{"norm": "layernorm", "parallel_block": false, "inner_norm": false, "moe_every": 2, "expert_mlp_ratio": 0.5, "batch_size": 128, "lr_schedule": "wsd", "warmup_steps": 810}
Rows from expert 2 of block 3, named by matrix and row number. Rows with one number belong to one neuron. Each number is 128 + 32 x the weight over its row's rms, rounded and kept within 0 to 255. All counts start at 0. Numbers have three digits each. After the name is the row's rms in percent of the matrix's.
# up: expert up (model.blocks.3.mlp.up, 8x64x128), inputs 64-127
# down: expert down (model.blocks.3.mlp.down, 8x128x64, transposed), outputs 64-127
up.9 109:127112153144122135201147132085168101190128158103052115123118107150141096102140096165071118103139077197099162144095132109132159083183128133140193178134104136152173096078149140114125154120178122
up.10 073:055152150125132130162100090150156132097229100136118143090135078128167049178114117151173115165103173147136187106084064114149122128111112081141148164139122130129139155108086144110176125134098140
up.11 090:108159084086173126086105144197170179164160105096081127166107098136158150129096133134099120126117198104114201137155138105076124067117133142140133135126099122090121139135103099152168125183110116
up.12 103:103120192153112171111103148157148134165107108110166091092121118166110040107042136128128105137162156133093066130135139205164105114162122142158107103068156155150072116175143131124162123110163106
up.13 086:194094100191162123134146085148130104167162111125142120109119177151181138146072140078060168118121113174115176083095083131139118138178090117142158125099136156174148110166109128106131131149071230
up.14 097:111204166131122131112099135115175183088143162120169169141046094070141125122089095108123126096125141147084129084113102156111129133125114178138123169192151174081065190128134109137127123145138123
up.15 105:116122108124119142167127124131179127135102086129092160172126074115112183089113156124102094107164164104118113195133100191120102188115132145076116131152115118119117130138119118115133110140089065
up.16 085:115130159088143154129072204145121097117105110117084180105116121190103183111082103122142108079091067125143124157157122136131133162197095157182157112112152126109117116090099149074153134104156080
up.17 133:124099083106162130108155102098131128122173113112099163133123090192121135161112097171124162106098156177143143100149110148153167122111103112063203162144142110139164103099132097137097127129071112
up.18 127:135116138147124195173150129178180150144086153092123149187118065091126199150130096176135156156137142171099078160212144154145125153140105182135072066150125137134126137118102163109090141168113107
up.19 082:109153133090129106069139075079136132179105140117148161164129106130153114095132178106178093186110150153190115116108152110122134154145103066076084107141111128135156173094106107120159135072128129
up.20 080:169169117120138106103145095121126162151156144108126106097196088153106119049077139040154106104122102099050142084132172110117144144142108105119145151096115124142118077136099144112191098138138092
up.21 099:137147144107119099090209103088052114170091107116115184089095119175091099113148117187095168098131183162115145076106112143108098164127109120092112125105141067133152124140140132166135096139173188
up.22 080:098116128107102114113101094111143161120122099129141134128186112158160182100138116122138117134163105138108111153105192162088045091194124152166107125137137084120149157148132142157164187096201063
up.23 112:210153143067111106129092108093134137055110127183123143158146161094142108139089143090118145089172128167122129186146113134169179085115096103164150102108087085114134132193124121148121096095175155
up.24 090:139139125116174055088176122119140111152122150121108146126134070157170150121201102171084147135115113143144171125134122075131146079115114157129140159180138171150087161095140117116094132126074166
up.25 113:147116103121143143187107134186102100135085058179127063046148139109137103097111151098108064140134168111115103146110121111138141158125116128164067077115098153104107079143130067130171144144147130
up.26 084:082173153133167101195159149114080101090150097128137160080166143103122084155118155150114128099112195137069142121126122106089141066110150156179159058187142132131117107135135136112105152108151149
up.27 104:151147089174167154136181144127171131117166187148131183109100119062157135151098125124115119123099145149048168134143116155157150098121119177123078172162169169157040188146149149130085109157187105
up.28 113:098147134150120113163091163096157180101103099108145102113198138148163157123107135073134190174165162085099134172138187094109126170141072114098155093105164117144107123162129099143119179087142131
up.29 112:163079090168104118160104133151129154111080076112119169067126106106116179118106175163119163129180174081077147141125144080057132155155153231120127113136092091134096160100099143145165198114115095
up.30 117:150117108183090093132127142108120172117084074068155101094143179132071147130136107087153199140191149093165165120139153104065121103131119111146174131149110129121134134106161144113141095135146139
up.31 094:135150188178123085134131092131152150100088150163093142145098167198148109192065090138129149168134097112122149109122077107088117108134162100125136085071087130125129150149131089147156118177111124
up.32 110:130146136103169157133154114101086089120168151111161185115127147108104081172121140121111121171068137142123124109131156088145133088124137105081142132109103076129084134073161152117116130119165148
up.33 131:109138130110123091127145161079087160091110093123098144138160110181134111157104132109095117072157102155130127098144155161156118128111131097154162158176127128158095176063085149115130089101157161
up.34 082:177157111114152156068191168104106115119146138180149085120116137039120115136101153109091075174130121158134126108084144171163077094120154141086136144137110157101126111121132136135108150089068145
up.35 084:191096129118176069096141125096101134142122093151111151100133143125160139108136094121067119136174066150107154093086126139137118077131137135084073181139109115103137168217128130151112109133109150
up.36 091:145144096126098129153088118114177171148088146124113148181151105132170087166159094136074077080134165135200156121126087135124127162103085075134140102137111139158159073128108135098112131146084189
up.37 123:149172120163113105125140194038167120123119132085164098133089063149131067166119170106132184063128115122125137138145173132168179112113148129167171154152146079148145172132106124141102071116133131
up.38 111:182099145147107062094128113071135121131077101112166121101171120090156125116119147120150103136114124102168069104123129152123116142165145089105141205143049119142103115106123124135138112105060117
up.39 078:213168136172147150123184132108149169125190144082166178118079070099107133149055098123156121093074183183130153167146109132131123154139139162061105149168142098116182150134092138145068139139116159
up.40 095:139100101135106118162114156125166106114106100116158130092115125200081106171133107106059102091074132144174098113146142124044099189146095174121121140119116134159114080113146174113142067158155120
up.41 102:118161157147121142128064148112130155089106087123127124172132099153083101061156097131135166107117079148068085098144135111096056111134079151113128134079139119115150108098164102152168075064124155
up.42 174:099063148119140145118097125099159095081181054169136096099161156173109160118092178077121165137083115141142152152066097148119178133131095109159175170123144083117169089091117080120121085133127114
up.43 103:053114104092148189143105113171128111146158147136141085139104141171167052115167123142163160119063155147065168148152105158135150155092201091159134117148123097160136155129078085119091144134153140
up.44 085:110156067116095116090136109165147154170133164077147096166186151106116112153100193119093105103186190154047124047131153167134144109086128086095123133120125146135161125115115197146135148151083138
up.45 085:177110058087171049087129105120132108126124109128136207110098149061088176159138078140123112098154189144184134118144143063106153118150090154094135131126105117149131136160109126152122192080046140
up.46 083:156173169135124104052130094158184210106113120108107135223113106106152135111165116127093144151125135120174097086149108141102112169103181215132136144162156091062085130123128152106139137119151141
up.47 108:120098110136148104128166120113095129149200146160163124126120120149129095152101152152157134051114142172131158135157121149117165157093118082172183160179199082133156144144145125113127115139138083
up.48 094:135132156148064117158136140120077127115223105129110078214121118128091114157130154077107117112050113111101117071169162157150108094175100138154165112121124107113090149185143130149129130085109192
up.49 094:158135167091132160170132110144176146123159094149084159167146090121151117164112184143138128120135119095080187128129137144123177158171087124102163142115113154102056164114100122138106145153106155
up.50 099:112172139099170142102114140115113099157100183107122173146141081089131136119122143181160152106078142141121159159108132124152193151139061095068189176118117047085114130114088083142140083145164065
up.51 090:146105093148187125083165103110089117177097101155110105154097117146125156136137116116157134111118115171166142111156095156137074093095193159197103065149151137097139188125115143072144168134182155
up.52 076:160069137155119086097190140139051108110156137093152144105113037056131134169153163137083090142133162124146124084140132132100122139101112125099167120121187128115106158135108084132111181176131151
up.53 081:150148147155191105184090106131112114108133101144160151131175169136114152143152170071060117165099118138148055187134088139087130133151142208167071142098074153074113126143131124132137123095140080
up.54 110:139152082120126142140149114154134135142175156148078137180055091145160144115131129120095129042076072186160129126117130148134134182177109174158113149111193099146129102136080142136114151088092185
up.55 119:176146173136099099100124137050159206113115121089145163190178158187123114108137116120152172115076147121136151102124161108138140113097092125113189149126128127120156151134120071110112062220141129
up.56 090:099100104177085085110095136122123104123100099120065149046132128117133168119090102200111130097132134056050110164100167122100150134179136184168128074136108136152085140124192165136130155071124130
up.57 079:091128115174089094133129161106134148130180130137102151121122094169121141117119185087122151092176095113118143128103114139115159144068125098085138149155154152163107088197104114131124126229061137
up.58 128:130138154146096146164110157121149124096088098115148084129102155118116176164098089092175159160172131108122166108137149109095146073085165170139116087147098170058142168096219115123095130145157115
up.59 090:077107135125137151135146145116167118089103094114129162098134157075087108156084132167121157113097138076165146149182076079102151146131138111177106117153073196149137117122123129139161105116127134
up.60 114:133126187123111139134110145112183169098129076080190131161097096119097147109144115077134120113104129153133172101136132137166175146109113111166110155184175134135119147108170078153049073195161097
up.61 097:122090133141155159068126121142122115121167163157112152122139091063186122143047112122086098096131128062131114114184165187123088172117115115128134073084159088145114128135154100132107186091133123
up.62 092:122096117082067123134086135183156146095121121147056161143114106187139120108108106136106166142053163161127079120136208126076137139131143120115148149126111109137159152139122077158126110153095067
up.63 074:133179116157171102128143146139157123185113149116123143126219156120170111123120155100082073176144154177091163109050116128146105178102107170086144119095148153087192108107137118168130113155103118
down.9 095:121155102099110081178199152089147154125100151106100073120158174152166149163108136137115147105142098124100156128123195096142168090117126112146176129183104201095145161104122069182087095098143134
down.10 089:131109109124124168100104139108224163150109148102150133131100072127182148149062153194180137081141136153097092128179145095111162121150130141147118167146114172184101092089116126132100044133131153
down.11 105:148114145099116092126136144151122080112154158107125122146135129165117125130127136073072089161126127149179120074151085154108151050155106135122119142118151068152111152087064183124194163123174165
down.12 088:144123092095156078101140147085118114112174167141148138153159079135146169150185112123138191147095139126154179111160077044064186160105135094126094140158079135094136173076083069134163111134101123
down.13 086:100140101128122101162101132125150153088148149117112114129155149148143138142123184184111026148166167058141138119165171182105133134158176092176089145097136187076063096077130129142140111099133104
down.14 099:168114184152113121079142123155079149123083142075130137126116131162078153184115170164178144197143114148137151139172101096115201065138100169105148114103167097126080095141115168085177054111123140
down.15 099:071119124074177137172185131142095142122099147096133112133129162171124096185158096179167130142125089160104093140131142121096100164169156182114087151074177194098122176103192151115146068117126132
down.16 112:128181123154105120123154095106196158121127089179138117171134148092137105137155162084125055187138150121119144097080157136132121103140171102092056109096162081152142104132130119147108058080139166
down.17 095:119138123139160113156080134130139066152150137151113071092114139084127095143135146130147092154134137095131078163116152115124125110145121139186070095084089134137142141142128136144163135096119142
down.18 109:127110113117186150179236090188129182120195129116098086168123098125152110163101086188158137172097128128164107161161156154145127164109165141121097122121133180101171071092131151159109105121133118
down.19 087:065121131156103084122118143141176131090148131090122140185152149088094130137124125143164158181136146135141129153203115186133076140189097110082121109120095091131119113138071113133125156121098120
down.20 095:150116113129049152133127188180189153071129109099128145098156157152130111079130137180172125122139199148111105107142150121157112093124148106110125113130138124105130093141164138116072172134160158
down.21 097:147118074144144141146087161150136130139172134099130089162138100118138153170134101079137068124127072105133127179139163115148158109121159141103152128131091194079134097110114125137079128102102123
down.22 093:178154167099104117123169120130139049123102147084136176093125111098176135128124120200197141071166101086161048077130077096130120164111158143150155115141118095178162125121136137145126067145101160
down.23 101:061178196084088094132137119062116112120099087141119163160140147172134082140104136157101128142141128150113123168128113157118153116133121134169155212094120103179108117156080156141103089130132111
down.24 093:161118133136105173064110124136112157117139194108116134124068201098113127152118130118111109171134097180108089107162112127147121092114142145140159129060124136131113124146105151156178137113128106
down.25 102:127119138145120064076062145091137159180127177116145128062065145106171135119130147097132115134086128184114121114077138130151107117148115160181145213122128071142148149209114130145185080098063106
down.26 104:054048172152103117075171192167038116134135080141135171116165131106137148126124116174127176115124105164102128079068109134145137180130141134087119142092145142175130205114129157079126160080123137
down.27 102:128006118149168198145148119136117158102160119117134121152117093145154075132140122095169143119081110143138159129185148115090111153221140094115117130084179180161145093105149149114088102153120100
down.28 107:134142131173094161133194180122121121121110112153180226080066094173164126158126141160181171108127153111135106126171143059121140135160151175124112111128146136150121133119124146113132160103150058
down.29 096:103107087117112119149152152186122070161139159131109113146147123122107105222180117133122156124111168141144113145148117138050136120150167089114090115091141182112111164138107150108104136067124166
down.30 123:089079108162107145161115122116099137088099084137092118100178139123046145075099144119153134111141152143158145126147135135155106113107106058133162034190106191133167138112111115150095168119167112
down.31 088:148132152091144136113088099123133158128148073091140113165156098109154129115143182093128141093144110082104142118128103134142095148156111136117124162193198153125132083145117166105103146075146153
down.32 102:058087100188144178124132119077131117131157107086159162111120132178094118129131148165071174112061098131139087168169125163104163125089144131114163158135062177132096121170114139134092078155150100
down.33 141:128097113101117127113125126144127175128151164117113141130116122103046154096124150125221064185121168059127124113079106149126083169106116166126065085097126102150108131152170163104153074135078102
down.34 097:138172153104138101156134129163135144096032191110154159111134113108145073156161039158100095162116091116175109122130150119075151125129185131166077129092107138167117171173159156142110056066150181
down.35 093:157111120187083127111124100053167117064084121132112103112098152097098132123121167042112141154139137148115106149184144159073245130043142097128158119116121163088104199087155118145098126099118160
down.36 090:121146093101098152071104128193139121173116108150136131156075119143108187138097087120131182168140134116070103139100145151111154150091146157158165164160184110161072153133120190119156147152135150
down.37 113:125117164105106132092114171144118104096081117103138179090153133075115156140203101097130032129103106151090120121121172085128087173135093119108127128057084139173095094137137143149156181094148122
down.38 105:121111160141144068123062126099142122123125143106121106100185108109131182149135164066119140181159197122099182101164089107155148065118139125071066119166088176124133136172101134091111193183095137
down.39 085:158125166172123205149182180176151148125162076083119111152137098157166133070136137149188103088123102067120116119132142083110186104078159087096104119156171127136181152130142161151122138116158137
down.40 118:166134118167126088161111131146057122152135087153088127189113126095147108061174217153107089105172171133076119116111105175147126085109143105140135165117125125132143149159072095139100111143195128
down.41 094:115111104112072067087143112147154087092114191117172093116130130148147115192106119118159108099100144095187143135125151163125202128155168116141152111170090135121085166183088120152078124188102093
down.42 136:088151153156095064103117150115137108119127102146126120099106148145133148112125175114119135077123112105162125121104133160141133108154106130184217214092146052162105156139052154113151109074093145
down.43 098:167105128133157109147132152145081162161118136149116165147167121134163181159099154161132077115150129113170112141099169140172068153163108147141150123116168144154172075091157143143177123116105174
down.44 097:084202142144118103141097154169145142137144155156122106128123121118108143128114138115144165153126133130159107162074144093093145069159126162110103123102156085121092085120073140174133105152127168
down.45 099:105158071096097146119124163153193086114130190132123105103167137117124089161123117190161120149146170067141080122175131115112130090161117089098128091126109127147171063124208102218071139073124146
down.46 086:135212121134037152095134160156134122127105141110156112135077146136095184162136112091132101117131080100145173113158086136140153102096138152089132228088220158108132156102122176106134139155130193
down.47 091:087098099119171102162142158142120128117104107119154050075115124167105153091109127171172138116176117147073166120104154078108128139109144151146145122105196046134128164156132089125121058111165088
down.48 093:094102161142163188108161070125121115166167104095126123108153126115109124089148100154040152140108073135185101107142070112137189143174092137102213130064130136188094144167143169112119134118143125
down.49 084:140118104164112116121102152095174095092106067112149088140079104124157143121120117110130149146072198168086100141158119126169095109133137111084097149126172120204148122114178109126082187070216082
down.50 095:125057101131076075125109119126125148122181061115130091138113164152123164160110095103115111135128157124131151162122161157140094089114112113183046101139141156129182096150129158091074140107102144
down.51 092:124178150097092113112135175104096109113092155091157158156085130118105105106145110102176139086136133082141096136165185099138101087116114134149156118096193152132108093143113135132106067148194115
down.52 087:135146134190111121065110161086157131089128091078113117076141146121112180150139162136139157116146096111128153162126128122104095143101203097113161098140142117164138143138075137092135140083201165
down.53 102:084186079088107097170118101106184158119089105080122100116182104076118097147141107102088128175112102065150131098111140152134121174114073111100163110130112152197136167103191107148115140153113191
down.54 110:072198145103143100076107118136095162125098122185094153134111134100153117131079183152065128144127100151133155059042107106123055102068127150144154140118177166144065178145098076094130174105127131
down.55 106:091119079098099184111127137188088075149150112129129063113119094096093124160154144053129053151183172123129103153118108150108126100147146122123108124143125121076125135123213166133157144061127137
down.56 105:084121089137133117089132100199134069112099180116138152095138146058096157139131137145131201129135088130078139154140095108115096147143080113124145158093139145154188107121180196131161131135101140
down.57 079:101105162134159127172166095133194120127108135149074137083080097155143166157137091162167127085095145112130076188192137119136158157147129156140109099146087134126122206067112149155134137096140056
down.58 124:076048086084141128172130113112179101100085101171092081125212114134151104106070090131136160161124169102107152169151121134114148110123115119124144059157088152168159099138134111134083218120191099
down.59 116:126144092073144141172123128132049183123167113106115093166140165158113164136150178134155110134170122164091076122115113144082144108086145183088121138123190116121107080159172122094067132140125105
down.60 088:139104119156120155102164160145100121133090169094094138134167162148072137142135082180138144138127139118122166154186140119142132114156117136035090050186119171133129129092208175151116133118132110
down.61 088:094126100165108059114097100119139104101069088110133109152121156185104132111207149161149134114110137181147141143123121110132178151139126098175105159131142199147180161080106105099121125086156115
down.62 087:131109141119207126171119168072110134107108140075155158157132120096100126116099109137113098166153100075155121190109054122157121112107041077099088073148142140149146073128147195099121126089128131
down.63 107:143189095120119189112132078144126118115153151080174121197129151095109150120145148071111091142221149115129085099125084068141108104134148159108105161172130109143149139125130080124144165151087156