A small image diffusion model, trained from scratch: 2.43M parameters, 8100 steps.
Rows from expert 5 of block 3, named by matrix and row number. Rows with one number belong to one neuron. Each number is 500 + 40 x the weight over its row's rms, rounded and kept within 0 to 999. All counts start at 0. Numbers have three digits each. After the name is the row's rms in percent of the matrix's.
# up: expert up (model.blocks.3.mlp.up, 8x64x128), inputs 0-63
# down: expert down (model.blocks.3.mlp.down, 8x128x64, transposed), outputs 0-63
up.7 088:535553505469496519422461554596480471507532507494508523521485500509469609495518573497461447551515522571466569490463517449501581520454445466506456505510540417516452452489479503487471517484442500
up.8 097:501547527471509480531526470444416482564503520446484575502443563553396474469468471487536496536423579509513459510517473548476575478519565457529486451527508522494519601481493508468428594468468444
up.9 115:514458493468508566525530539495497553480521425524507512457494624580449454549528569508503521499492382524441439527493551503497429531527522512519501472531536511528521573493544482485428540464471551
up.10 102:539487503493498515525492539490512438559526556462424437551457450509529500534467569427498438466499525439515445507542530458497524488554485509547398499508484529535476491463531456538550500480524524
up.11 101:494433552482494533516533571518550447532508504481496451458485490437595574516508512521500491512480393573438526485455519428530527563494531386586503418479518484496497456503438512478490521503519509
up.12 103:514508622524524485520483488429477504541505507484501470455532429442424484497498580550478520452462512472519575506568565494524485490564566529493509459484538471569551563503427411544514562503497515
up.13 127:471486472500526411525433464545459522490544461520463492500480475475380446547521505562505411520516519530536568436496567461512506501499479501505547467528484471533459481435506482521483407498575513
up.14 095:465507519503543519499509500509489541470403501507497521476560555502437564466474463483449559461533558466538511462466458516494451493516530507449468514422461458486489533503426442491553576517547496
up.15 093:525475527443425535502442449526480539495570558555534394509536592495498544492515502449530528526504504531496551511523464440480449439518554458614430540562464550469502506549470522481478428496499462
up.16 098:504458478532497507459505507541543489502503534488464503510445583540537503549587462455487582491472473408552535473493509543552469452498542478538525553517475463357469490459523497446496523520491489
up.17 097:506511482606528547519570473535472567499492481560493466484491476533509484492508411411442504427463596482445451541551555494442515558463523562474415483525515524536560572482477492490530532487441454
up.18 106:468508482512492523522445446515443588510516484571509505489485519458488478497482460506477515556525580482493494487558561423544474456448484551435501465533593513467518479533541510455500532518441484
up.19 104:518485507509524508484533528497449446570468479472486526497577366529492544423499507525512493463499489473466436446520572533428510645478507480516485438481567506481541479476469537509446491527518482
up.20 109:524460456535497506506515449434529536511552494431529497486443521476564479568509504562498439432471523474500541509502507477490478496504514515420550477550569533528536590446585476473566501552505481
up.21 104:509408493524509525526443578583456438578527528450476566492458531471491495553569522471471444480555467531505530502497494533520482545466517455492488524480569470414461555529459531484472426551533487
up.22 090:557491454535472482451498543482489490515405488478486495480447527553558462480480470538486496528491489480499462491480514531495489561516525458468610514524503482492565470418476448483514494437528485
up.23 093:461512534526415462482515538481510460563520460531420532483477493494531540560503537485460464448492548483562472491484471499556512513536550470500490450499474460481527525504497522520501547470448524
up.24 104:534458550500414490522493499535534526503493482510488527501462529524557537498519540516457524463527454495493517548445571496494553484426485468472585499433539574532467515549508450520472519518513469
up.25 095:432475532575444455535557500458539454563521517486485470498532453551484487447518479455494501445572516464557431536484526541482476455555514470508446464507490441485489546466407453440516544478530526
up.26 101:521498508530414497453504549503423440462506533454515510501470502454495565527559535436577537465538567489515510489462544438535558540523486507437495478524485427529500558518389503515524578478488462
up.27 108:495451484460434523513539523434477465501545469470509479511549439462484474513509431459521490543557520556543600496500551438462553488485522432526499507500435431548551462516471494481525456498511528
up.28 138:510503556490477424539526494478494544471508511512437428489447477533509452552499499527526471492479529584540518508506544493535468495572520498507555467524503460580513555519490410552532455485472521
up.29 089:557562575579477538475446551512494487549512504522461434501490440558453472517464526573465488498470449531493506434430494596548518559498498492473544547536551512559534542471444552508492554472484451
up.30 102:499427504469548555472422531469541583459480524565467504478433504481489476489614481522477486478529535547503453579493477517506472506465588462487486506477558483524430578521447590456444491500483449
up.31 076:475435509581525481542452526455477405571467520506475495459557537480515542451525502470505454526523539582480458608551530536453488422504540543414566492482530517443542501480445420537503575436549513
up.32 084:489479473509544488553466479592452491555475518530484461516541469431560526515431512433483511498461500456514474533530546390478517494479526556573473475542517578450450542500458515617510483507530543
up.33 089:558578439493473457499552497491534505414498515476444447523519503533506482564490469465508534503405420430471547502508495566521452484547530540538492540444550521453468464517538532481559507497502487
up.34 105:574480490490459443434537498422444445542520496432450502517554490475553512477539541512439528453531440583494523480535415508482487488545548506458520562529512505541524464573558537482507434463460486
up.35 094:518422500455504497582452501524482503478417488496525440490465485491538520511444534489540495495480438599503511530435531518515471581524538452520479416483507556510515473433381448501455522490514517
up.36 091:555494479503485511442526528509476476585485484479530478456479477504473485491527502458481410472508581423482455493474451463513440442496537499458537555466495463472519511605487459494528438538553478
up.37 100:491482541550530486497433451503449517492462497563446419472458539568487519467487520500464482474490554560504459521512583444521421419550449491490499519508453560445478550484461519489398522477478519
up.38 098:466488397509553465570513521436487434504562442492511462411513559558433498419425560459457514429519507485492486494491532537497507547503475488495461444482462471542462484543508521493493543483432523
up.39 106:521472442444495458498399450527522480507495487514573445454497510453440513471503511407533512475490526558519487446529474493467433459492584475513547497592472519525474514562550554504543473402539496
up.40 098:522530502501522562522431445514495532470473438530577426426523483466529478528454470511570467530501513448538574502536534508479554520479496502519481435514490544467528497493444594443437496440485502
up.41 072:548538502535525452507496474523462381579506502553513546476498481467537466451519527522458428528521497569438451487503412487479491472462485476453541408522460461467490493511468480555509541498510489
up.42 104:486474441489517467495555485563556508597445488465464465459570428577455535492473523432550451548516607455515530517435508462442506398460520560466495451485465565504501539465464513495520532486504475
up.43 095:503510511513517502440467465472487456478422559469482422526517535489457477518482581461462477430539523629469536506539527416471567493480537526477526434432458432412528461432509525489492509488530573
up.44 109:480542482502502487456498477459561503523474472461531472462479514470492507530457476402570476531519559475560497504498509389541499448499517526472508468469533459444506497532568530449526562427472510
up.45 100:517431466507412534502445500516478487511518531498564553480549619432474471471561508564464518501515532568445412536479507545482523541569587518508547522537490511449488517535496550511498528535471530
up.46 092:571470586546483478475531482468520479530446421482453530515486496544476459497471434503487378488501506518513461561519580524459434532530471518493498480460455490535383434472537470541521472554493481
up.47 105:475527533469446493555418552485517468517399506508526501441544443459519530494587544533478544474508502506512492531487507517585521571462530527475519469506471465513462516439480477548458537459540522
up.48 093:542458471423500478557504499483505505492529499514545544496498477500508467449461487583499488471511459484534557475488530536540486499551490564464481497508476475556512496574581490462486572540471540
up.49 075:459522545452547474469537457527529466471511567540524427471452412504562488551483478480408413511476523497463473482512516495420519504542497481523460577551481546491518576541551500480469508439452465
up.50 109:409463533547464526451503529467503430545500502498497456539504477492488533582570525492492508564561526557480508526488519468449514472442543442569504460484493568515510526560455524536554475499512441
up.51 109:418513493547501499450494507605533468521402499476543436536510481523495583520476508412541493557479501506559481515475495508528503477474499528593441386547457501495480463555473491475542494448480525
up.52 105:465434483522513484503512425505584609576487497528491492522465497555503470535508492524464472440527409510563448546406565533481528520474533565427545499507485515529500548470483521519502498552507550
up.53 103:498470547529482589479455563416534509455557434556476521460434581468542513536532525525460500448471544462451490576471562514517435530468514485456527506459515553543479512498484453536493491543576457
down.7 096:401509484524496508554552503450497487491486477563473462529524493478537394508541452502475508557538457454494525506493484529520456509515562569531508496519470593440478494529489490541509476551567490
down.8 105:459445455542547484518510526455552515459487487515451423534526439430591503492551567483514550477531453493479507508521518504525453487482497588471481555463493469495531453494496503490531449554503548
down.9 108:475488506481470441532434465474527510528459563452480513540497478456515563459513540541452513488557552498537538518532526479539529460532516509459475469475459526417556440554433474537471504538464378
down.10 100:444501524469493475507452434507559551452505464540556539471548538509470452492514435567483459554544461516477528491483435494493474500467527526433537486510474465611463550531455509435521489509474484
down.11 104:466530532566473437507438456510450541499469467561501535482578492567444470500570463470467519485547604522555498531530528567485480458486461570466532593547471532495459615482495482578479432479485444
down.12 113:512484435445456479494480536508478541464495482473496509570450584603576483542474455435491492535512482542476443536468445512560574505466461472474473509528442552442458424502532586465496411476465509
down.13 096:444546549503480500474511604485526473471459523477464484473521503537577565473470502555526530519470488577439483555530465541502500478542425442521488466479447506456587486554492457510502496454477548
down.14 092:501518493474538458483490534382556526579590526503473496480516460540513449480486508464509472444428449471550493505538489491509526515503482483419502500533515488542531477438540509515480469520518527
down.15 078:494443514515558438502483499543462502442453435450499512486523376502489539560461630494512462528551521535550471489549483449581454554483577516439542539575521486505472516529430532557514501485482493
down.16 105:466531521475497492498510519556484516521444455459581505462517428467507511418469541472528388516563513545488480544483513493430496511520491434474477471528521528553510476591444484525501473486491449
down.17 099:497417507427486455437459473445538451511486534523504517491508514438501550528450549603535473551486449450541514456450438510558511432471497483544526489443510484470474442498521504448471488528505499
down.18 104:520454411539521514499483544498555500533481528479499479511478484562424539535443538547515492488515421527486549488425435590400492470522491502560455549510495504455482471428467478512488482472580518
down.19 097:443563511493464423556525472537537563480519548527526501446484625469516431534441536502443541483496512470507559506459421468546507413556491508485501459429457467546434512462513483520571522443486494
down.20 098:542468481489476440508504495563520512504509516572438510507532466526438498458450474469509573523520478541483519549516536518516487487534513510544456585451469526501538515554458531498534451485499556
down.21 103:478533497515468443472526415429498557429475491537558378461582488507560435429470559566525542543497540488448513516490492474480501441578486457490510526443485550481509505512468447530493466424499495
down.22 109:485476512563446509533507444523492529497571510557485506552543418493475526507545501541478491455423484591482529500539472541476507468512499458498429496464483493472417508555558556433499489531535601
down.23 097:547525529447579542446454478500481504442467534467642495483489463504481482456471492466519498536461428463488462517552480510444511480516500598529506501511499509562440555507511500473579502527460493
down.24 102:476530474528578452469471513484497472430472460489533399480526479483496466490456472496509457539508517533497506434541508474558436529544489503573505506556489475465545459473492530574545531459430516
down.25 099:562525527431568544456458533461469453468437485498458544514467517532514534501518549525518443534441474510444552430568456431469540584493504574484545498461457514563542534539529514509473493485431446
down.26 110:484544515441556568536496475499555498477478491482482503479535455570470488437464500582454438529482429516492511518511481548514523498498584467516492504492510541458503470467575482485436440530501470
down.27 112:489579505585452470435434516596520457506555532506476505512465492523568539518464533558508443422490494523481409537521461558494491517553457517505491550477510571496456485535509487491461486507546497
down.28 102:513471532496510544583536499538514411413426440477552564518489578534527551510448451488476494510508409488500489512615462471489562487541489449500514519531514543537478513534458517486405449478530491
down.29 099:445459403477519442537557452446491436474519479490568545518500551420524500437544509414514481513542561469474493561551502450471528462510497505495453519542519504483514422523531443566521439552482578
down.30 096:496537532544463466536546470484510444502501521442489544492525508488514475482439570494493453569501470395480553456489562496529526540510414455478552511552438545547550450504545410570553580510548518
down.31 111:485419488487499430452566440546479495458587503484524479501481520496506495517536477477503586496548565573543482501498473463494458493473453468442476428555548503520486476508553555493465445518467478
down.32 088:470539513463549530440457515475497585482500449470543463492533506549455474562479503486546488506551497559495488513465495503564485504513538421471453534475560448504526510540479414417511464448518489
down.33 087:430458587530564568529500474473471558586478448453561598514507557497487470444485467505478512475485567543547529504471553405510462523438523483469458468546486519560507475515508503539475504446417499
down.34 098:477522549484529437517490525519521529563515562456556495463515459507412473518458533545571534474513531450465512466495506446566527545569484520561486406512471521464444548538486500454501478458479444
down.35 101:457567501539487445448497542462471523502517471515434523464543560541508490535518486476461544544517489421487529556531555477588528436494514535511538562461455450464502548583508499551511445532468473
down.36 103:538480461630482464513541449489441545580516491468507500549509440490510525452521503590473494493580479495522488555460509521536478526477488493482472492465587598450473446516514536518492436513512558
down.37 103:453505505462518492541531525525560564464440482445540551505547450487499470514487597455562480551508444482481578443506431523497503556483530479539513464467488466527534469510476438542577490450545495
down.38 099:516494559479504561402485495488522529556427555506453531546464418440540461527537452569513543528537490509516489508572496498465485474547516555524521518507506511493484488451495521528492419520532422
down.39 090:503460561484492485513543511496460472537526475411414509522549513542541521514475536526458484563500518561501438524500502456508563495539490539582452533453456486534554517524501500492462508519501534
down.40 105:477439514498483430460568557523511473514497529486421604534496521508489510483554512481425476489513519540483474499482455501514481515518514471574588499491529497483489466491549409506561489512516500
down.41 093:504431541633520468488507459511471437545485504507452487530552465503501464502477463503534466489525472557512477500556474529463462621526554458412476468484524492465558426495458523489492524539590495
down.42 081:468555504496530427492590498474478512514467530513536461502469429518500490535472552484506451500416494520545526454472438487579503510513489494510558473499476446507475433507559454524595533500517466
down.43 102:479543512489439494518540545530490555572511474596483521438518448555460554502540418522522517544494439474515517556457444552501472512521506477498474514516584503563460582578553399487490540559475453
down.44 102:486481542532500490492530491532421577512468464502454524551476451601438499460444459506479518558466506455520439508559485596472463493557511491475509463525444515509550560444451486513453499577573476
down.45 113:547531573462496505487511525476429540489521476513522502465429498513494513532547486506461572501450518475467540438453524421533567586500494470490487501511559399534488508466530519542494513542529518
down.46 095:519497465475517509552470533534492473437525463500518470540488471437551492525561517559491526518433509436505514488453487516553505516442484491475552554498481468497563541564438567508513568484468507
down.47 090:482578518462501513534548462500513430469587535484520523520477587495451422467421481465560510509468485523478484523500456418467498469502546445492558541496453507519488522540478522486467548510516442
down.48 096:453558475526463489499488527515532524461457562485447451459495542540477462575489497507476508522438543511476408457560520500456528547475491456513571494526479520494485485440451511574486425463536447
down.49 096:543466447608587559521467512510420538534533443522450488506451528468541486550499458482517490470525520526468517528552563549471485491461534549426570457455542515460570492482511479484531534554495581
down.50 108:518540492442496462556477533522495510449528474475540483409535495442546513429467494501542486465425477489559515529543442513556533471558486523482542545505478510553437456503512511526442491492451526
down.51 100:473492506475442506586512505429480488476593496536454491449527519502469424524498496502474484502484566478481490486534480496444523476528539486456591561481551495519509565466473521489454523610483480
down.52 108:512545499515501497440481523482447429457487500473510475487528532473498531537485494475571529540450569541463564493605524495525456456522460516567470532441508487514501503499512437468489504495464457
down.53 096:563567490531505418490427516501442550520506473495541484454463466518497513471417521523467512506441493484472432523472548558548566534449532434514492551477504466518535476586515478529447537464483521